Rows from block 5 of a small sound classifier, named by matrix and row number. Rows with one number within an expert belong to one neuron, the router's apart. Each number is 500 + 50 x the weight over its row's rms, rounded and kept within 0 to 999. All counts start at 0. Numbers have three digits each.
Before each expert's rows are labels from the 100 clips, of 14848, where the router gives the expert most weight on average: "strongest on" is what is common among them. Only what is clearly more common there than usual is listed. The data: read English sentences (LibriTTS-R). In brackets: how many of the 100.
# router: router (model.blocks.5.mlp.router.weight, 8x256, trained with AdamW), inputs 0-127
# up: expert up (model.blocks.5.mlp.up, 8x128x256), inputs 0-127
# down: expert down (model.blocks.5.mlp.down, 8x256x128, transposed), outputs 0-127

# expert 2
strongest on: voice: female (97)
router.2:476393459423410587596437498436496613441505475527540472507575524563585522472510524500569480471521511458480525511595524491495562531528580530520458555469490536471535591449502508513499487598515527522506487484433456508550407463475528483479513502558439547492531475482465525497510453454518475534577479468470497506426459513488516566451450521426423508479422494470477437496395458519375407514566
up.19:543505465492495363552477506502492514493504504501523498493504501491502501578500503499449496500501498500491499499501502370498505506498499500499500501499505503499521500500482503397486503499500510485489502504501503500501480490501499503499502501503316506549499493457499501500489494514497496499493501508464500735496500505494504494500499499494497500501972503502504500499502503499512495500430
down.19:491574452498393398421460500500499463501500500500500501500507499500500500497499500500471500500500500500523500500508500504499500500500500501499500500500500497500493500498500500497500499500500500524501500500500500500500497500499500500500500500505631500488500500500500500500502500500499491500500501499497499500536500506500500999500495500500500500500498500500500500500501505502500510503505
up.20:534510523148534541739594501501502523499503502499509502501501512502492500497503500502494500498501501501503500500499500491499500500499500500498501500498502499500587499500501500497500500496500502663501503498500500499500505495500500499501501500503410501499500502501500500500496502500498542501498498500497496592506499514504502499503498499500500500501817501489500500500498501500488498501494
down.20:525999573452071542474499500500500488500500500500500500500486500500500500500500500500401500500500500500524500499499500661500500500500500500500503500500500501500505500500500500314500501500500500515500500500500498500500510502500500500500500500500500500499500500500500500500500499500500499500500501500503500500444500500500500510500500500500500500500571500501500500500500500500500515500514
up.21:438693515517475512513410497480501493495501500500504507497490500498497498132499497503511501491501502498570497499498494460503488497502505502490499506501499498500490515499555500499496484484511497453461511520483501497503555505504500500510499503730425502546501509507520498499511505498493429500497497506430496492509507492505499501496503495495499500498431502501499495500500498501492503510526
down.21:492466362528486524570326500500500528500500500500500500500485500500500500496500500500521500500501500499582500507499500523500500500498494500500501500500500501500410500500500500500498501500499500531498499499500500500500522505498502500500498500496550500400500500481499500500499494500502411500499500497384501500504500503500499506500499500500500500500489499502500500500509500499513442495364
up.32:126428511490442264672095495500499506497501501501497500499499502500521500507500501499500500500499500500495500502500500498500500499499499503502499500500500500500487499500500500498500500500501502506534501500500500500500496500500500500500500500498504503494500500530500500500496496502503505499499499500493500497501500500499501498499499500498500500500301500500500500501499499500497474500475
down.32:487508537492578537518502500500500500500500500500500500500500501500500500500500500500591500500500500500510500500499500592500500500500500500500496500500500500500526500500500500508500499500500500471497500500500500500500500498500500500500500500498506500497500500500500500500500499500500502500500500500500500500533500501500500306500500500499500500500306500499500500500500501500499490500498
up.34:491062514491487468392397503502499503497499504490508500503516496500497501475501499498574497500506507504507503501499497609499500505499498501491512500508508499501542499505508499498500504499502503686455503490503499501500487499496500500507502500491577501509496502489501494499502495506501500499502495498512504426724497557502498504501500500499497500503482499514498503498490486507550477501484
down.34:474504508558446387533510501501501500499500501501501500500500500499500500500502500501175500500500500500640500495499500545500500500502500500499497500501500500501852500500501500529501500500501500473498500499500503500501498499498501500500500500504517499576500500501500500500502501500500495500500500501501494500432500503500500491500502500503500500500493501502500500500513499500507504512511
up.39:473327517387491448546478488505500477500501503500466501500504500500519502524506503499483502501496499499438500489501503615500500498498504505500500503498499500499504498500494500462500498500504511534508497480498500499500518489499500501506501500527491499526499485498517505500520500464513501500497497513500500482500501626502504459500503507500501501498488500469499507500504498500510488500500
down.39:500461447575529435476512500500500520501498500501500500498485500500500500504499500499337501500501499501695500505501500477500500500499501503500503500501500500500496500501500500498500508500500500522502500501500499500498495502500499500500500500502591502486500499498500500500500500500503497500499496502485500500556500489500499113499506500500501500500501493505500500500505502499503505499405
up.44:504736699622513285660509500500499494502500503499503499500505499499485500500500500500504500500500501500496500504500500493500503500500501501500501500500500500500605500500501500500503500501500500505492501499498500500500410502500499501500500500494499499499500500635499500499500500499497500500505500499491500500553500327501500500499500500500500500500392500501498500500497502499503503500503
down.44:460595503498468498460502500500500501500500500500500500500500500500500500500500500500499500500500500500498500500500500210500500500500500500500500500500500500500354500500500500500500501500500500505501500500500500500500502500500499500500500500500518500523500500500500500500500500500500498500500500500500500500503500500500500502500501500500500500500795500500500500500501500500500508500487
up.45:509396526507391494496487500502500499500500499500500499500502500500505500496500500500500501500500500500500499500500501742500500500500500500501499499500500500500498503500470500502504500500500500503499498500500499500499499505500500500496500500501501500508500496356501500500501501502537498500499500499499500502501500496500500499500501500501500500500536499497499500500509500500496496500499
down.45:134386465454451567500500500500500498500500500500500500500499500500500500500499500500500500500500500500501500500500500499500500500500500500500500500500500500500398500500500500353500500500500500506500500500500500500500501500500500500500500500500501500516500500503500500500500500500496501500500500500499500500499500500500500473500500500500500500500602500500500500500499500500500500501498
up.53:365966516503500635561487498500487514499498513500494500501501519503505500499500500501487499500491500495505500500500502455501500501500500500502500501502500500500618500500478500483501500502498500483494504484500500500502468501499500500500499500499525500479500500420499500500500497495501513501499500499496500499492498504500500498500500501501499500500491498502500499500505501502503503500497
down.53:694519504516456544285497500500500505500498499500500500500499499500500500500499500500461500500500500500465500500499500666500500500500500500501502500500500500500508500500500500832499500500499498507505500500500499500499499501500502500500500500500501500510500500499500500500501499500501501500500501499522501500491500501500500503500500500500500500500459500499500500500509500500499498505539
up.54:548825507503503506601456506508500497500499505499499500498499503501512499495500501500502500500500500500499500498499501303499499500500500500500500500500500500499500497500503500494501499500500501498502501499500500500500592657500500500500500500504499500503497500440501500500479499501500502501496500500499500527507500488500502500500500500500501500500452500500500500500502498499501502499501
down.54:833245592544449257656499500500500500500500500500500500500499500500500500500500500500502500500500500500506500500500500498500500500500500500500500500500500500500533500500500500650500500500500500456499500500500499500500500500500500500500500500500500500500500500503500500500500500500500500500500500500500500500517500497500500500500500500500500500500201500500500500500500499500500499500483
up.56:635492519495507649503648515486511504503508495493516501498471496491638503493500500500489504500500500505472497405503494532497495496501497505501496497506512498503498503496503504393481504502495506512501490519480506501488501510495495502495503499506501501536500484493507496498503494499494498496499499499525500664459502496500497504498504500494494500500345499497503499499495496498511493498496
down.56:506578496463500138807560500500513474500501501499500500500503495499500500500500500499696500500500500500494500539490500604500500500500501503497503500499500502500291500500500500496500499500500501491506501500500502500502503500500500500500501500498564500515500500503499500501505500501496496500500499499386501500548500496500498646500502500500500500500501500503501500500500510500501499479490
up.58:487536500500641509525486510500489458502500500494493500508509497500500501499502498489501500501495500500507498501500499424502502500500495500495504498502503498500600500500499500480498501495500501487495498500503500500498464479500500500502500500488500500465495502536503499500499501503501502500502500482510504487499500484500500506499500500503491501500504501498500500500494499498497447500948
down.58:462095513505495646401483500499500517500501500500501500501499501500499500502500500500487500500500500500464500500499500739500500500500500500500500500500500500500457500500500500890502499500500501574496500499500496500500535500500499500500501500500502500487500500500500500500500500500504501500500500501548500500505500495500500471500500500499500500500398501505500500500503500500499515501246

# expert 6
strongest on: voice: male (100)
router.6:420403517431447389481576521622471401552493564466397521480436539566498509504572535477568465475503472501525505559449534586492481436464421496557519502526533501480548453573536493597501516558525536582662580491575533529497515477558427486463473496480496452455471549565538455521457429563447545501448485464484458450541513477488443455496515476470512498503461488559545526529585559445447495434421
up.10:456451538503493224863559500501500505500500499503498500500502498498496500498500500500485500501493499500504500502500499650499503500500497500499500499499500500501495500501500500502500503501501499440496500485500499500500512489500499500500501500499499496561500499508499500500502500500501518500497499492494500475504500486500499499497500499500506500499494500503500500500505501500501502500457
down.10:235342500999514249369502500500500500500500500500500500500496500500500500500500500500664500500500500500521500500498500501500500500500500500500500500500500500500465500500500500588500498500500500435496500499500499500500500500500500500500500500500497500501500500499500500500500500500502503500500500501672500500495500500500500526500500500500500500500499500499500500500500501500501504500507
up.17:326131499419496473352496503486500529499501500500502500502500498500655500489500500500499500500499500500498500472500501508500500500499500500501500500500499500501562500499500500491499500499500502569528505500498499500500504500500500500501500500509499507523500497506502500500501497500500499500495500500521500497540500503499501498498500498499500499500575501499500500500500497501473496500469
down.17:634670502316746276293516500500500500500500500500500500500723500500500500500500500500506500500500500500497500501500500501500500500500500500500501500500500500500503500500500500484500500500500500664500500500500500500500499500500500500500500500500500500501500500500500500500500500500500498500500500500501500500560500500500500501500500500500500500500408500500500500500500500500500496501537
up.24:554436520517717468486391497505493557493504504492500500508495501499540503507499501500503493499499500500519499494499505708505502499498496503499514499505503495500639487501495500500473501501503503251512522493499505499497487500499502498503500503499548500491500499499500502500486495501497500501503500507499499503495501491501500486517495501500497503501490502517501497497491495500488497510493
down.24:491638630547516540529438500500499466503499500500500500500500504503500500501500500499518500500500500499445500502500500271500500500502500500500511501500500500500487500500500501599503503500502500511497500499500499500502512501500499500500500499500483499446500500451500499500501503499500495500500499499514500500524500502500499503499499500500500500500552500499499500500500500499504488500499
up.25:000511504495542497493538503501482483513497501481518489498490510501502499500500499499475494504493498499498501497500500713481495509498490503499517493500498501498488504503485501474501501484499514635496505512500500501506558499503510510500502502500494485485491498502499499500507495514510448497486497500503502536479502474494492493496501504497501498503507510490501500500544502483494490506502
down.25:478364520470481497459502500500501494497496500501498501502488500500500500500500500497679500500499500501507500500494500493499499500501498502496491502500500501500519500500500500628502500500499500491534500499500499500501501499499500497500499500500583499468501500475500500500501498500502501500500501500478495500558500675500501614500500501502500501500499500500500500500499499500502479491495
up.30:493666496174517549557496498503501456502498508497503499498501505501553500510505500501542501501501500500498500497500500459500500500499496502500501501501500500500500499500501500426501504498498502522501502498504500500500506513500500500500499500489503497491495503511499500500497493495501490498472500497499499497460500432502499501500500499503501500501574499499501502500496500498514475498515
down.30:345479447219345359488489500500501502500500500500500500501502500500500500500500500500498500500500500500498500500502500474500500500502500500500499500500500496500510500499500500632500500500500500618500500500500500500500484502500502500500500500500499500515500500499500500500500500500500501500500500500371499500448500500500500656500500500499500500500798500499500500500492497500500495502475
up.32:000591489490471501483498498500498509502499494496496496495500492491510500757499496500402505499502501495473500499504497509505505500500499500507500497500500500499520500497500500508500501499500497498512502504498502501499498509501500500500501501488466502504499497508511500500501500496504500494499501500499499500501500499501495494506502499505501500498480501511501500500506500501512500501513
down.32:498498375397501460513500500500501501500500500500500500502501500500500500499500500500629500500500500500484500500499500499500500500501500500497500500500500500500640500500500500917499501500500500510500500500500500500500500501500500500500500500499507500506500500500500500500500499500501501500500500500503500500445500500500500480500502500500500500500503500499500500500500500500495504500506
up.34:429499561549496498812501447502498496499504502500493503501499533500453500506501514501497502501499500496574500500500502460516501500504500500502500500493500501500484500502496500420500500503498500517541494497503502500501327501501500500500503497493592501497501502483492499499498499497500497499500499503488500463503502486495498494498501506497500500500511502499503500501395506500508499500495
down.34:492504486506527511391496501501500512502500500500500500500498500500500500500500500500507500500500500499500500506499500458500500500500498500501495500500500501500558500501500500423501500500499500463491500499500481500500512500500500500500500500499494499502500500499500500500499500500505499500500500500498499500455500496500500579500499500500500500500519500500500500500502504500501500499499
up.35:291521505512478561470519504490495490502500500505501493494485500506495500486499500507526503497502494488767501497498495439484493500498501487519498506499495500500220500503508502433515498505499492517476501500496500500516480508500503500504496500511484488499503509512502501502499479490502436501500497507505498507508500477500505502501499508499508503499623507504507502500519498500469501499480
down.35:499533325371477504541490500500499508501501500501500500507536504499500500500499500501623500500500500500534500500513499308499500500501500502503499500500500500503516501500500500514500494500500500524489500500500493500504518500500501500500500500501498499483501500499500500500498500500478475500500500504513498500514500504500500499500498500498500500500500499495500500500499501500498503501839
up.36:508278499500491482499485503499501503500500500501503501498500494500498501502500501500496501500500499501494500501499500720500499500499500499500501500500500500500485500501502500522501501500498500505500499502500500500499497500500500500499499500502503500495500500546500500500499501500502517500500500500502500475489500500500502502500499500499500500499493501500499501500492496501495324499503
down.36:085581507465567600498500500500500500500500500500500500500500500500500500500500500500498500500500500500501500500500500505500500500500501500500501500500500500500485500500500500493500499500500500499501500500500499500501512500500500500500500500500501500497500500500500500500500500500498499500500500501500500500502500500500500219500500500500500500500256500500500500500500499500500510499588
up.38:551424501528498417495225499494506504493501502501502503499499500501485500513502502500507500505499499499546500473496500504500497497500501501501500496499498500500465500502500499500494501500500499516578491501500502500500490497500500502502500500501542500525498500509499501500503500500501499496493497501505500500504501499497500498500503509498501500500401500500501503502500500499495501499494
down.38:666544496626627379385503500500501498501500500500500500500501501503500500500503500500499500500500500500308500500501500500499500500501502500499500500500500501500450501500500500419500501500501501423499500500500498500501508500501500500500500500500497500477500500500500500500500500500500506500500499500500500500461500502500499515500500499500500499500369500497500500501502501500501499500503
up.40:502507501504396486497504501499502512500502500500492498502496500499468501499498501500503500499496500501491500502500500500498502500500500501501500500499500500500549497500496497501501501500500503906506502500500498500499499498499500500501502500498494501504497498499501500500501497498507499501500500499502500438497500498499502502502500502498500500497603500499498499500509413499352493501566
down.40:490287493492573544626500500500500496500500500500500500500496500500500500499500500500279500500500500500497500500500500525500500500500500500500501500500500500500424500500500500461500500500500500337501500500500502500499499500500500500500499500500502500508500500500500500500500500500499499500500500500495500500544500527500500408500499500500500500500363500500500500500500500500536508500500
up.54:398331531476500514074515489499496514503495500500509498505503500503571501495501490499592500499507504501502500499497500500502503501501497508494500505502504501499508500499500500770504500501506496576478545499478500500509500498500494500500500500489502498496500497480500494500503501509488493500504499493510502502528498518507492500500503499501494499501693495503499499499497554497436490501499
down.54:519579529508463465901491500500500501498502500499501500503490501501500500500501500501390497500501500500498500499503501488500501500500496500497496496500500500500590500499500500560499501500500502531493500500500497500500492507500501502500501500497542501530501500500500501501504501500503511500500502497492504500823500508500500408500500499500500500501456500495500500501497505501488495502483

# expert 3
strongest on: voice: male (100)
router.3:627667603652565587617630579578552516526512518571506550497529497498436504437472519531487470541496479461461493516542457410495536565456453506501561488498489500464473458490447462401543537458440496357311439406417487518486486539498539523460438480542412455532462496416482518461502436441525509526446487538432495566585468480521507557546472480532562481484612486505434485501480548442597470545498
up.17:429524499490494410998573502507491501509481504507500485502537515499504503488501501502529500499496498497504500500506502500499501506497499498503500501502497500498561495502494500516497500507507499444518520495497501500505495318500504501495500496506488498506498503489501502500501495497503502500498506500507500512500500491501503492501500505498498503502453497497499507496529484493491488500524
down.17:458499504502282528494478500500499505502501500500500500498497498496496500503497500500528498500499500499527500499499500067501499500499500497501492500500500497500495500502500500681495496499499497581499498500500500500498488499500506500500501500500497501528500502493500501500500500500520527500500502500499499500509500495500501527501504500501500501500504500500500500500506500500497457503529
up.20:519526650514515511457496518507499479496487507501514477498509475507497496487503514500483498500508502500498498474497502464478497495502507506498492528500502507502524488495505500502507504500495506555472523487493500500519519392500500522503499502512508497498500501520491499500536504535497448499503498487495500573501500500513488547499499504496498499503020500521502496507490488501499590500554
down.20:514525676671431845577481501500496500493498500499502500500488498500499500499500500499513497501498500499540500490500500444500500500494499498500498500501500503499549500499500499531497494500499499516492500499500499500501490496500506506500501500495482501500498500505500500499502497500505543500500500500648504500739500504500499468497504500495500500500506502494501500499489500500490530500714
up.21:532499543356435782232511499490519501483500496502514496500522498502494504498502504499476499497511501499345500501502500487501507501502515504502502498499499500501550503497498501449527508500506506482502535501502493501501444479494498500489499499529493513512502489443502506500527507493503490499506502495492498546379496638505502497500501490502499499473530492500499498501499497498522479500503
down.21:378535509364743450538494500500500515496501500498501500500499499500500500502501500500610500500500500500498500498501500665500500500504502500500488500499500498500525500499501500433500499500499500765493499500500503500500494499499504500500501500500514501500500501552500500500500502500504521500500501500536504501312500498500500518500500501498500500500501505500502500501495500502492451500409
up.23:558402486480607344466741517505492531509492501496504498501503484504502498515501492500502500498500504499513500496496495506501498499502497500496498501504501500500498507499501501488510500500500500427557534496500500500502381516500501497507501500512516501488500500499510502500499501507501499502501501500563500499510499525500500502500499499505499500499666504504500499500499488500506502505285
down.23:609494493606707494928497500500499498499500500500500500500499500500500500501500500500490500500500500501490500503497500365499500500497502501500503500499500500500506500500500500510500500500500500633501500501500494500500500499500500500500500500500499500500500500500500500500500493500500458500500498500434501500275500498500500509500498500499500500500554500499500500500499501500493500498050
up.28:391495574507438498479468503500484502498501500503564502509499500498584500490500500500492500503493501501464499500502502464503502500501499501502494497501500500500492503500487500496494500500502500425499500499498499500499453504499500499493500498525498500517502499412500501498376501498500510500505502501501500493523499522497501488501501500502498501500619499491499501498494509497580513502482
down.28:633578450556491448999470500500500492500499500500500500500498501500500500499500500500513500500500500500408500500498500507499500500500500500499501500500500500500377500499500500344501498500501500472501500500500500500501561500501501500500500500500500500549500500501500500500501498500498519500500500501428499500542500502500500496500497500501500500500439500500500500500501500500499497501133
up.32:529494482498281502483447494493502502501500499499500501492500499500497501493499499500517501503497501499524500497500501500501498500501504499499498498503499501501480500499517498501508501501500500483472504500497499500500486477501499500501501500523501503501500491502499500499504511500499503499518500500503500500503500503497505513500501500495503499499504501505497500500499496501535503501493
down.32:500499493508515495503500500500500500500500500500500500500501500500500500500500500500497500500500500500497500500502500499500500500500500500500501500500500500500500500500500500497501500500500500503499500500500500500500499500500500500500500500500497500499500500500500500500500500500500501500500500500499500500732500500500500503500500500500500500500500500500500500500499500500500500500718
up.37:387478426500448565505519495499502503494501499500484500500505482490527500490499495499500500501499501507490499499499499244498500499501501500499502499502500501499495501500508499810501495502504495475461491500499501500502491490501498501501500502506520496490500495497501500500510487484495504499504500503500498499494502485501500506498501503499499500499481500512500498499494500492688519500460
down.37:668369503506411516583502500500501499502497500500499500499506499501500500497497500499703500500500500500414500501498500499500499500499499500500495500500500498500360500500500500526499499500499500499500500500500497500499496498500501499500499500500503500509500500493500500500500497500500483500500500500509499499539500517500500710500498500503500500500499499502500500500488500500505491500747
up.38:509567501562515496582537499501500499501498501498502499498500503500518500497500500500494500500502500499550500499500501347500500501500500499500500502500501500500634501500502500497500501500500500501499500500499500500500503500500501500499500499496457501509500500503500500500493500499500471501500501499501500499389500499499499489500502499502503499500499500499500500500507500500497502500505
down.38:870437476530503412791500500500500499500500500500500500500501500500500500500500500500492500500500500500532500500500500215500500500500500500500500500500500500500442500500500500393500500500500500452502500500500500500500501500500500500500500500500501500494500500501500500500500500500500499500500500500499500500499500496500500498500500500500500500500248500500500500500500499500501500499498
up.43:533605677494516520514888505499495504501501498500502503499528503501496500498500499500495499500497501500492500498501500527502500501500500501501500499505499500500566501499504502483500501500500500476497501497501499500498479475500500499490500500500506498497500492511498501500499498500502496499494500500500500481513499494495497497498498499500499500498619499499500499499488499495504483499310
down.43:504525499566511531533476500500500499500500501500500500500499500500500500500500500500461500500500500500431500500499500449500500500500500500499501500500500500500493500500499500451500500500500500624501500500500500500500502502500504500500500500500501500499500500498500500500500500500499497500500499501496500500446500501500500623500500500500500500500500499500500500500501501500507506500000
up.55:490543489497526910528404490505513487505502502502506501494485499499475500522502500500541500501501501503488505506499497483502509512500513505511505495484505499500490497501506499497500492499500501566492478506499499498500524506504498503502490502512484501500500496498500500499502490485495525500506499505473500438499501499506497497489503496499500499502487500497495499502497519496501569500499
down.55:428520557513610493387497500500500483504499500500500500501488500502500500501504500500507500500501500500346500499498500864499500500500500500498497500500500502499512500500499500372502503500500500513500500500500499500502506500500498500500500500497590499511500500493500499500499500500502491500500500500523500499510500505500499000499499500500500500500482500500500500500502494499503430500435
up.56:439239498483507426528464500503499498501501501501498498499502502500495500498501501499500500501500500500586500501500499000501501500501500500500526500505500500500486502501501500498501500500500500501500505500500500500500500588500500500500500500499492500501500505496500500500504496499500499500502501496498500495499499483499501499499500499501500500500599499527500500500499498500512492500515
down.56:439407495584453073830500500500500500499500500500500500499502500500500500501500500500489500500500500500513500499500500494500500500500500500500500500500500500500503500500500500443500500500500500480499500500500499500500500499500501500500500500499500500488500500503500500500500500500500501500500500500498501500310500500500500793500500500500500500500701500500500500500498499500499501500594
up.58:468546386488458644565517487507490538488506501488503502500532512498460502488503500499496503501499499502513498472498508472501499502502511493498498501500496500500518499503504495493506506504500500553486504461497504497503361418498504500517510500517497498430501501521504499502505505507504532499509500505474501513497501511498496503508518509497509501500467480541498504499508482550477498501584
down.58:501521463466644371495499500500498516499499500500498500501504501501500500499500500500373500500497500500512500504502501529500500500498501500496509500499500501500513500499500500560503502500500502524508501500500494500499338500500498501500499500500500499473499500498500500500500499500499610500500500499534500500898500506500500484500499499499500500500531499502498500500501490500496397501532

# expert 0
strongest on: voice: female (99)
router.0:523540532585560496509660478480562514400461429528551546501518359535501482568512507545501480508476504462454479419492452636443407444489459485454448501520459489500440552464582523474451475517458448407522468515442563515523432440511533498547470518490529446446552567570496484538550560583440479492541507522584515436552488600501572491482497494504531487496565561538509461528382484594454588482565
up.21:447573498496581452531495529503499525497499487497504501505499400498451502512500500500500510502491500500413500504500504509525500500499498492500499492501501501500507496494499500487521500500500500867563499500501502500500632574501500499491501500499518500501502500478500501500599499491537502502500500503503505554506503493500500498497502500500495501500504500503500502499501500500572501499686
down.21:496469448433369406507505500500500520502498500500500500499495500500500500499500500500464500500500500500220500500497500497500500500499499500500502500500500503500495500501500500626499500500500500653507501500500500500501527504501500501500500500500494500487500500498500500500501500500500511500500500501505499500234500501500500719500500500500500500500195500503499500500505503500500523500611
up.24:546285510475527542486397512505501419503505475499503501502482470500516500507501486500573498492501502499500499504497509549495489506496504480503494517503501501499476495487500497512499497497513493483512510521491498500505467513500491501498505503498502498432519508460495499499519507521494497499508501490516501463457496407501482488504502498491470497505478501501494496501510503505430478508524
down.24:455363631573554458531494500500499490499499501500499500500501505500500500503500500500490500500499500500682500502499501538500500500499501501502502500499500501500666500500500500351496500501500501318479500501500497500499469492501496502500499500501496498492500500500500501500493502500492477500500499500572499499520500498500500662500497500498500500502502500492500500500480474500500504496681
up.29:536714497499505640593518499501497509499500504500499500500502505499504500497503500500486500500499500501501500499500500657502501499500499501502499499500499500500490501500499500502496500503500500351444495500501500500501081193500500500499500500496508499498502500488499500500493500499499498499500500500501500493494500529499500498500500500500497500500505499498500500500500500499518489500495
down.29:663697497493732498495498500500500499500500500500500500500500500500500500500500500500501500500500500500499500500500500524500500500500500500500500500500500500500510500500500500474500500500500500520500500500500500500500536500500500500500500500500499500510500500500500500500500500500500500500500500500499500500520500499500500387500500500500500500500269500500500500500502500500500498500447
up.32:470100538500530527647605492499525492481497498520452513505429488504518505489487508502523501499499502504470501506470501489486482479487502494490491509501500501501464541496522500525497496506499499515500544528502496499499515578498499500505492500497727516497502512502490481500558490486499494500497503493509506440491500498494508562498496499492512501502512500498497502501498503503493633500534
down.32:099662549544591414692564500500498497500499500500501500502509499500502500499501500500502500500499500499587500497506500423501499500498497500505496501500500500500299500502501500506501503500500500728565499496500500501500516499501501500500500500503483500496500500494500500500498500501509500500500500509535499499180500511500501311500495501500500500501519500499500500500503502500491519500554
up.33:583484531469512493490510442498507498495498504500504512495497495504485500500500499501501498500502500502000501500497500494489501502497505499498500499490501501500505500500500498532501498498500502503511499502497498500497489492497501499499500500507510503507500499537499502500506500495502503503496501501497496495524499490502510510500500500505504500504646500502497501502490510502490493499233
down.33:476497514525652510516499500500499499498500499499500500500583499500498500502499500500501500500500500500902500500502501429500501500503501500500503500500500501500497500500500500515501500500500500696512500501500499500501500501500501502500500500501510500499499500516500500499503500500501499500500500499517500500099500497500500514500504500500500500500514501501500500500499498500500495501378
up.36:512485488628546720519479496496493538492503500494497500500498465491501500404500502498506501503481500501508499501497502501501503499502500502488499500493501500500317497505505500489541500500502503458504494501500502500500507522499500501500499500501503490492499503499499497500515502506499494500501495500487501510500507491499500537501505502498498500501540505519500502500504496499509497501505
down.36:559739579369826524336500500500503502503504500500498500501495507500500500489503500501503500500500500500344500510491500507499500500499500502500489500500500500500446499498499500517500500499499500493508500501500501500502616512499497500500500500501514499499500500488500500500499498500499497500500497502468498500381500487500500567500494500494500500500273499496500500501501506500499498501503
up.39:810472502454550468834467506500499504500500500500501499500501503501505499499502500500505500500499500499490500500500500503501500500500500499500500500502500500500446500500501500487500499502500499491495504499501500500501508507501500500500500500499501499497500500482499501500496502502496487500500500500503500492503500504500499498500500500500499500500497503500500499500496500499502503501497
down.39:494594480498333514177501500500500500499500500500500500500500500500500500500500500500478500500500500500504500500500500339500500500500500500500501500500500500500530500500500500465500500500500500569499500500500500500500492500500500500500500500500496500504500500501500500500500500500501498500500500500502500500365500500500500545500500500500500500500557500499500500500500500500500510500565
up.41:483499550505565538479602496500507562497495501506495504503502501501505502441504499502499499498498500504470500498501503692507502503500504500533500500498496501500683506502484500534514501503499502612499490501500498500499547489499501499490500498502492503464499500483504502500491500496500556500501500499504498568522498501492504495500500502499498502500215497484497504500497498495528526500491
down.41:826520289316618217832520500500499500499499499500498500500497486502501500498499500500388500500500500500490500498498500378500499500500499498500504500501500500500494500499500500444498502501500500564499501500500500500499500497500500498500498500497499500517500500507500500500501497500500517500500502499509502500503500466500500521500511500503500500500456500500500500500510498500490470500388
up.42:587457491498516523506499506498499476476500498498499499497495493496487500476499502498497499499498497501459501508483509493499505501499501497511497493497501500500049497493494498508506501499494500323475498506501502500493485528503503501504500500491501510492499501495496499500495499499508517505499503501499505502491502480498504498502500500502482503500391510497497503504501532518517489499520
down.42:592490735545427371454500500501501541500502500500501500500500500501503500496501500500524500500502500501499500498500500419500500500500501500500505500500500501500727500500500500524500499500500500474494500501500499500501499495500500500500499500499511500562500500501500500500501498500501602500500500500501501500863500496500500438501500500499500500500487500500500500500501470500492395499644
up.43:548497352477591540523460522499511498500511492506492511540502496489502505497496516506493510499500500500475500507509503250509492498500505492515503500500496500506513508498488503470492500504490498532524492511499500499481497531500500502493488499500481499492506523494499496501468498491499488496503511501505502452508501437500497462497501501496497500488447499476498500503546500500398508499444
down.43:498000510529444329515501500500501546500501499501499500499498498500500500499500500500496501500498500500521500500501500571499498500498500501506499500500500500500514500499500500502502498500500499465483500501500492500498469488500499500500500501501506500562500499500500500499497500500498499500500501499477500499555500500500500498500507500502500500500497500499501500500517472500476514501501
up.49:465762497520438501541322500501500503503500498501501501501500499501502500498499500500507500499499500500497500501499500506500498500500500500497500501500499500500656501499500500410508500499500500420499500500501500500500499499500500500500499500502500499629500499488500500500501500501500499501499501500499500503499500499500501499500499499499500500500489501498499499500738501500498506502504
down.49:906496515667488537213506500500500500500500500500500500500501498500500500501500500500482500500500500500502500500499500512500500500500500500500499500500500500500612500500500500499499500500500500484500500500500500500500499498500501500500500500499500500419500500503500500500500502500500503500500500500508500500490500500500500505500501500501500500500690500500500500500496500500517502500632
up.57:456503464490551610530634531519492475495491508501499499500497508498501500502500498500501497501504500497517500499504497519521502501501503502514496492500499497500519504499498501469492496496502496508561499504500500501501532232499512492501499501457582507501499499482499504500485500501493506500498497500485501475501497599499499491497499499500496502500499498505500500501506501500494474500525
down.57:279752434544599529603500500500501510501503500500500500499497501500500500496499500500503500500500500500491500500501500711499500500502501498501509500502500496500503500500500500468499501499501500292499501500500501500499532517500500500500502500506502500687500500500500500500500498500499481500500500502467493501470500471500500597501495500494500500500458500563500500500508496500503348504491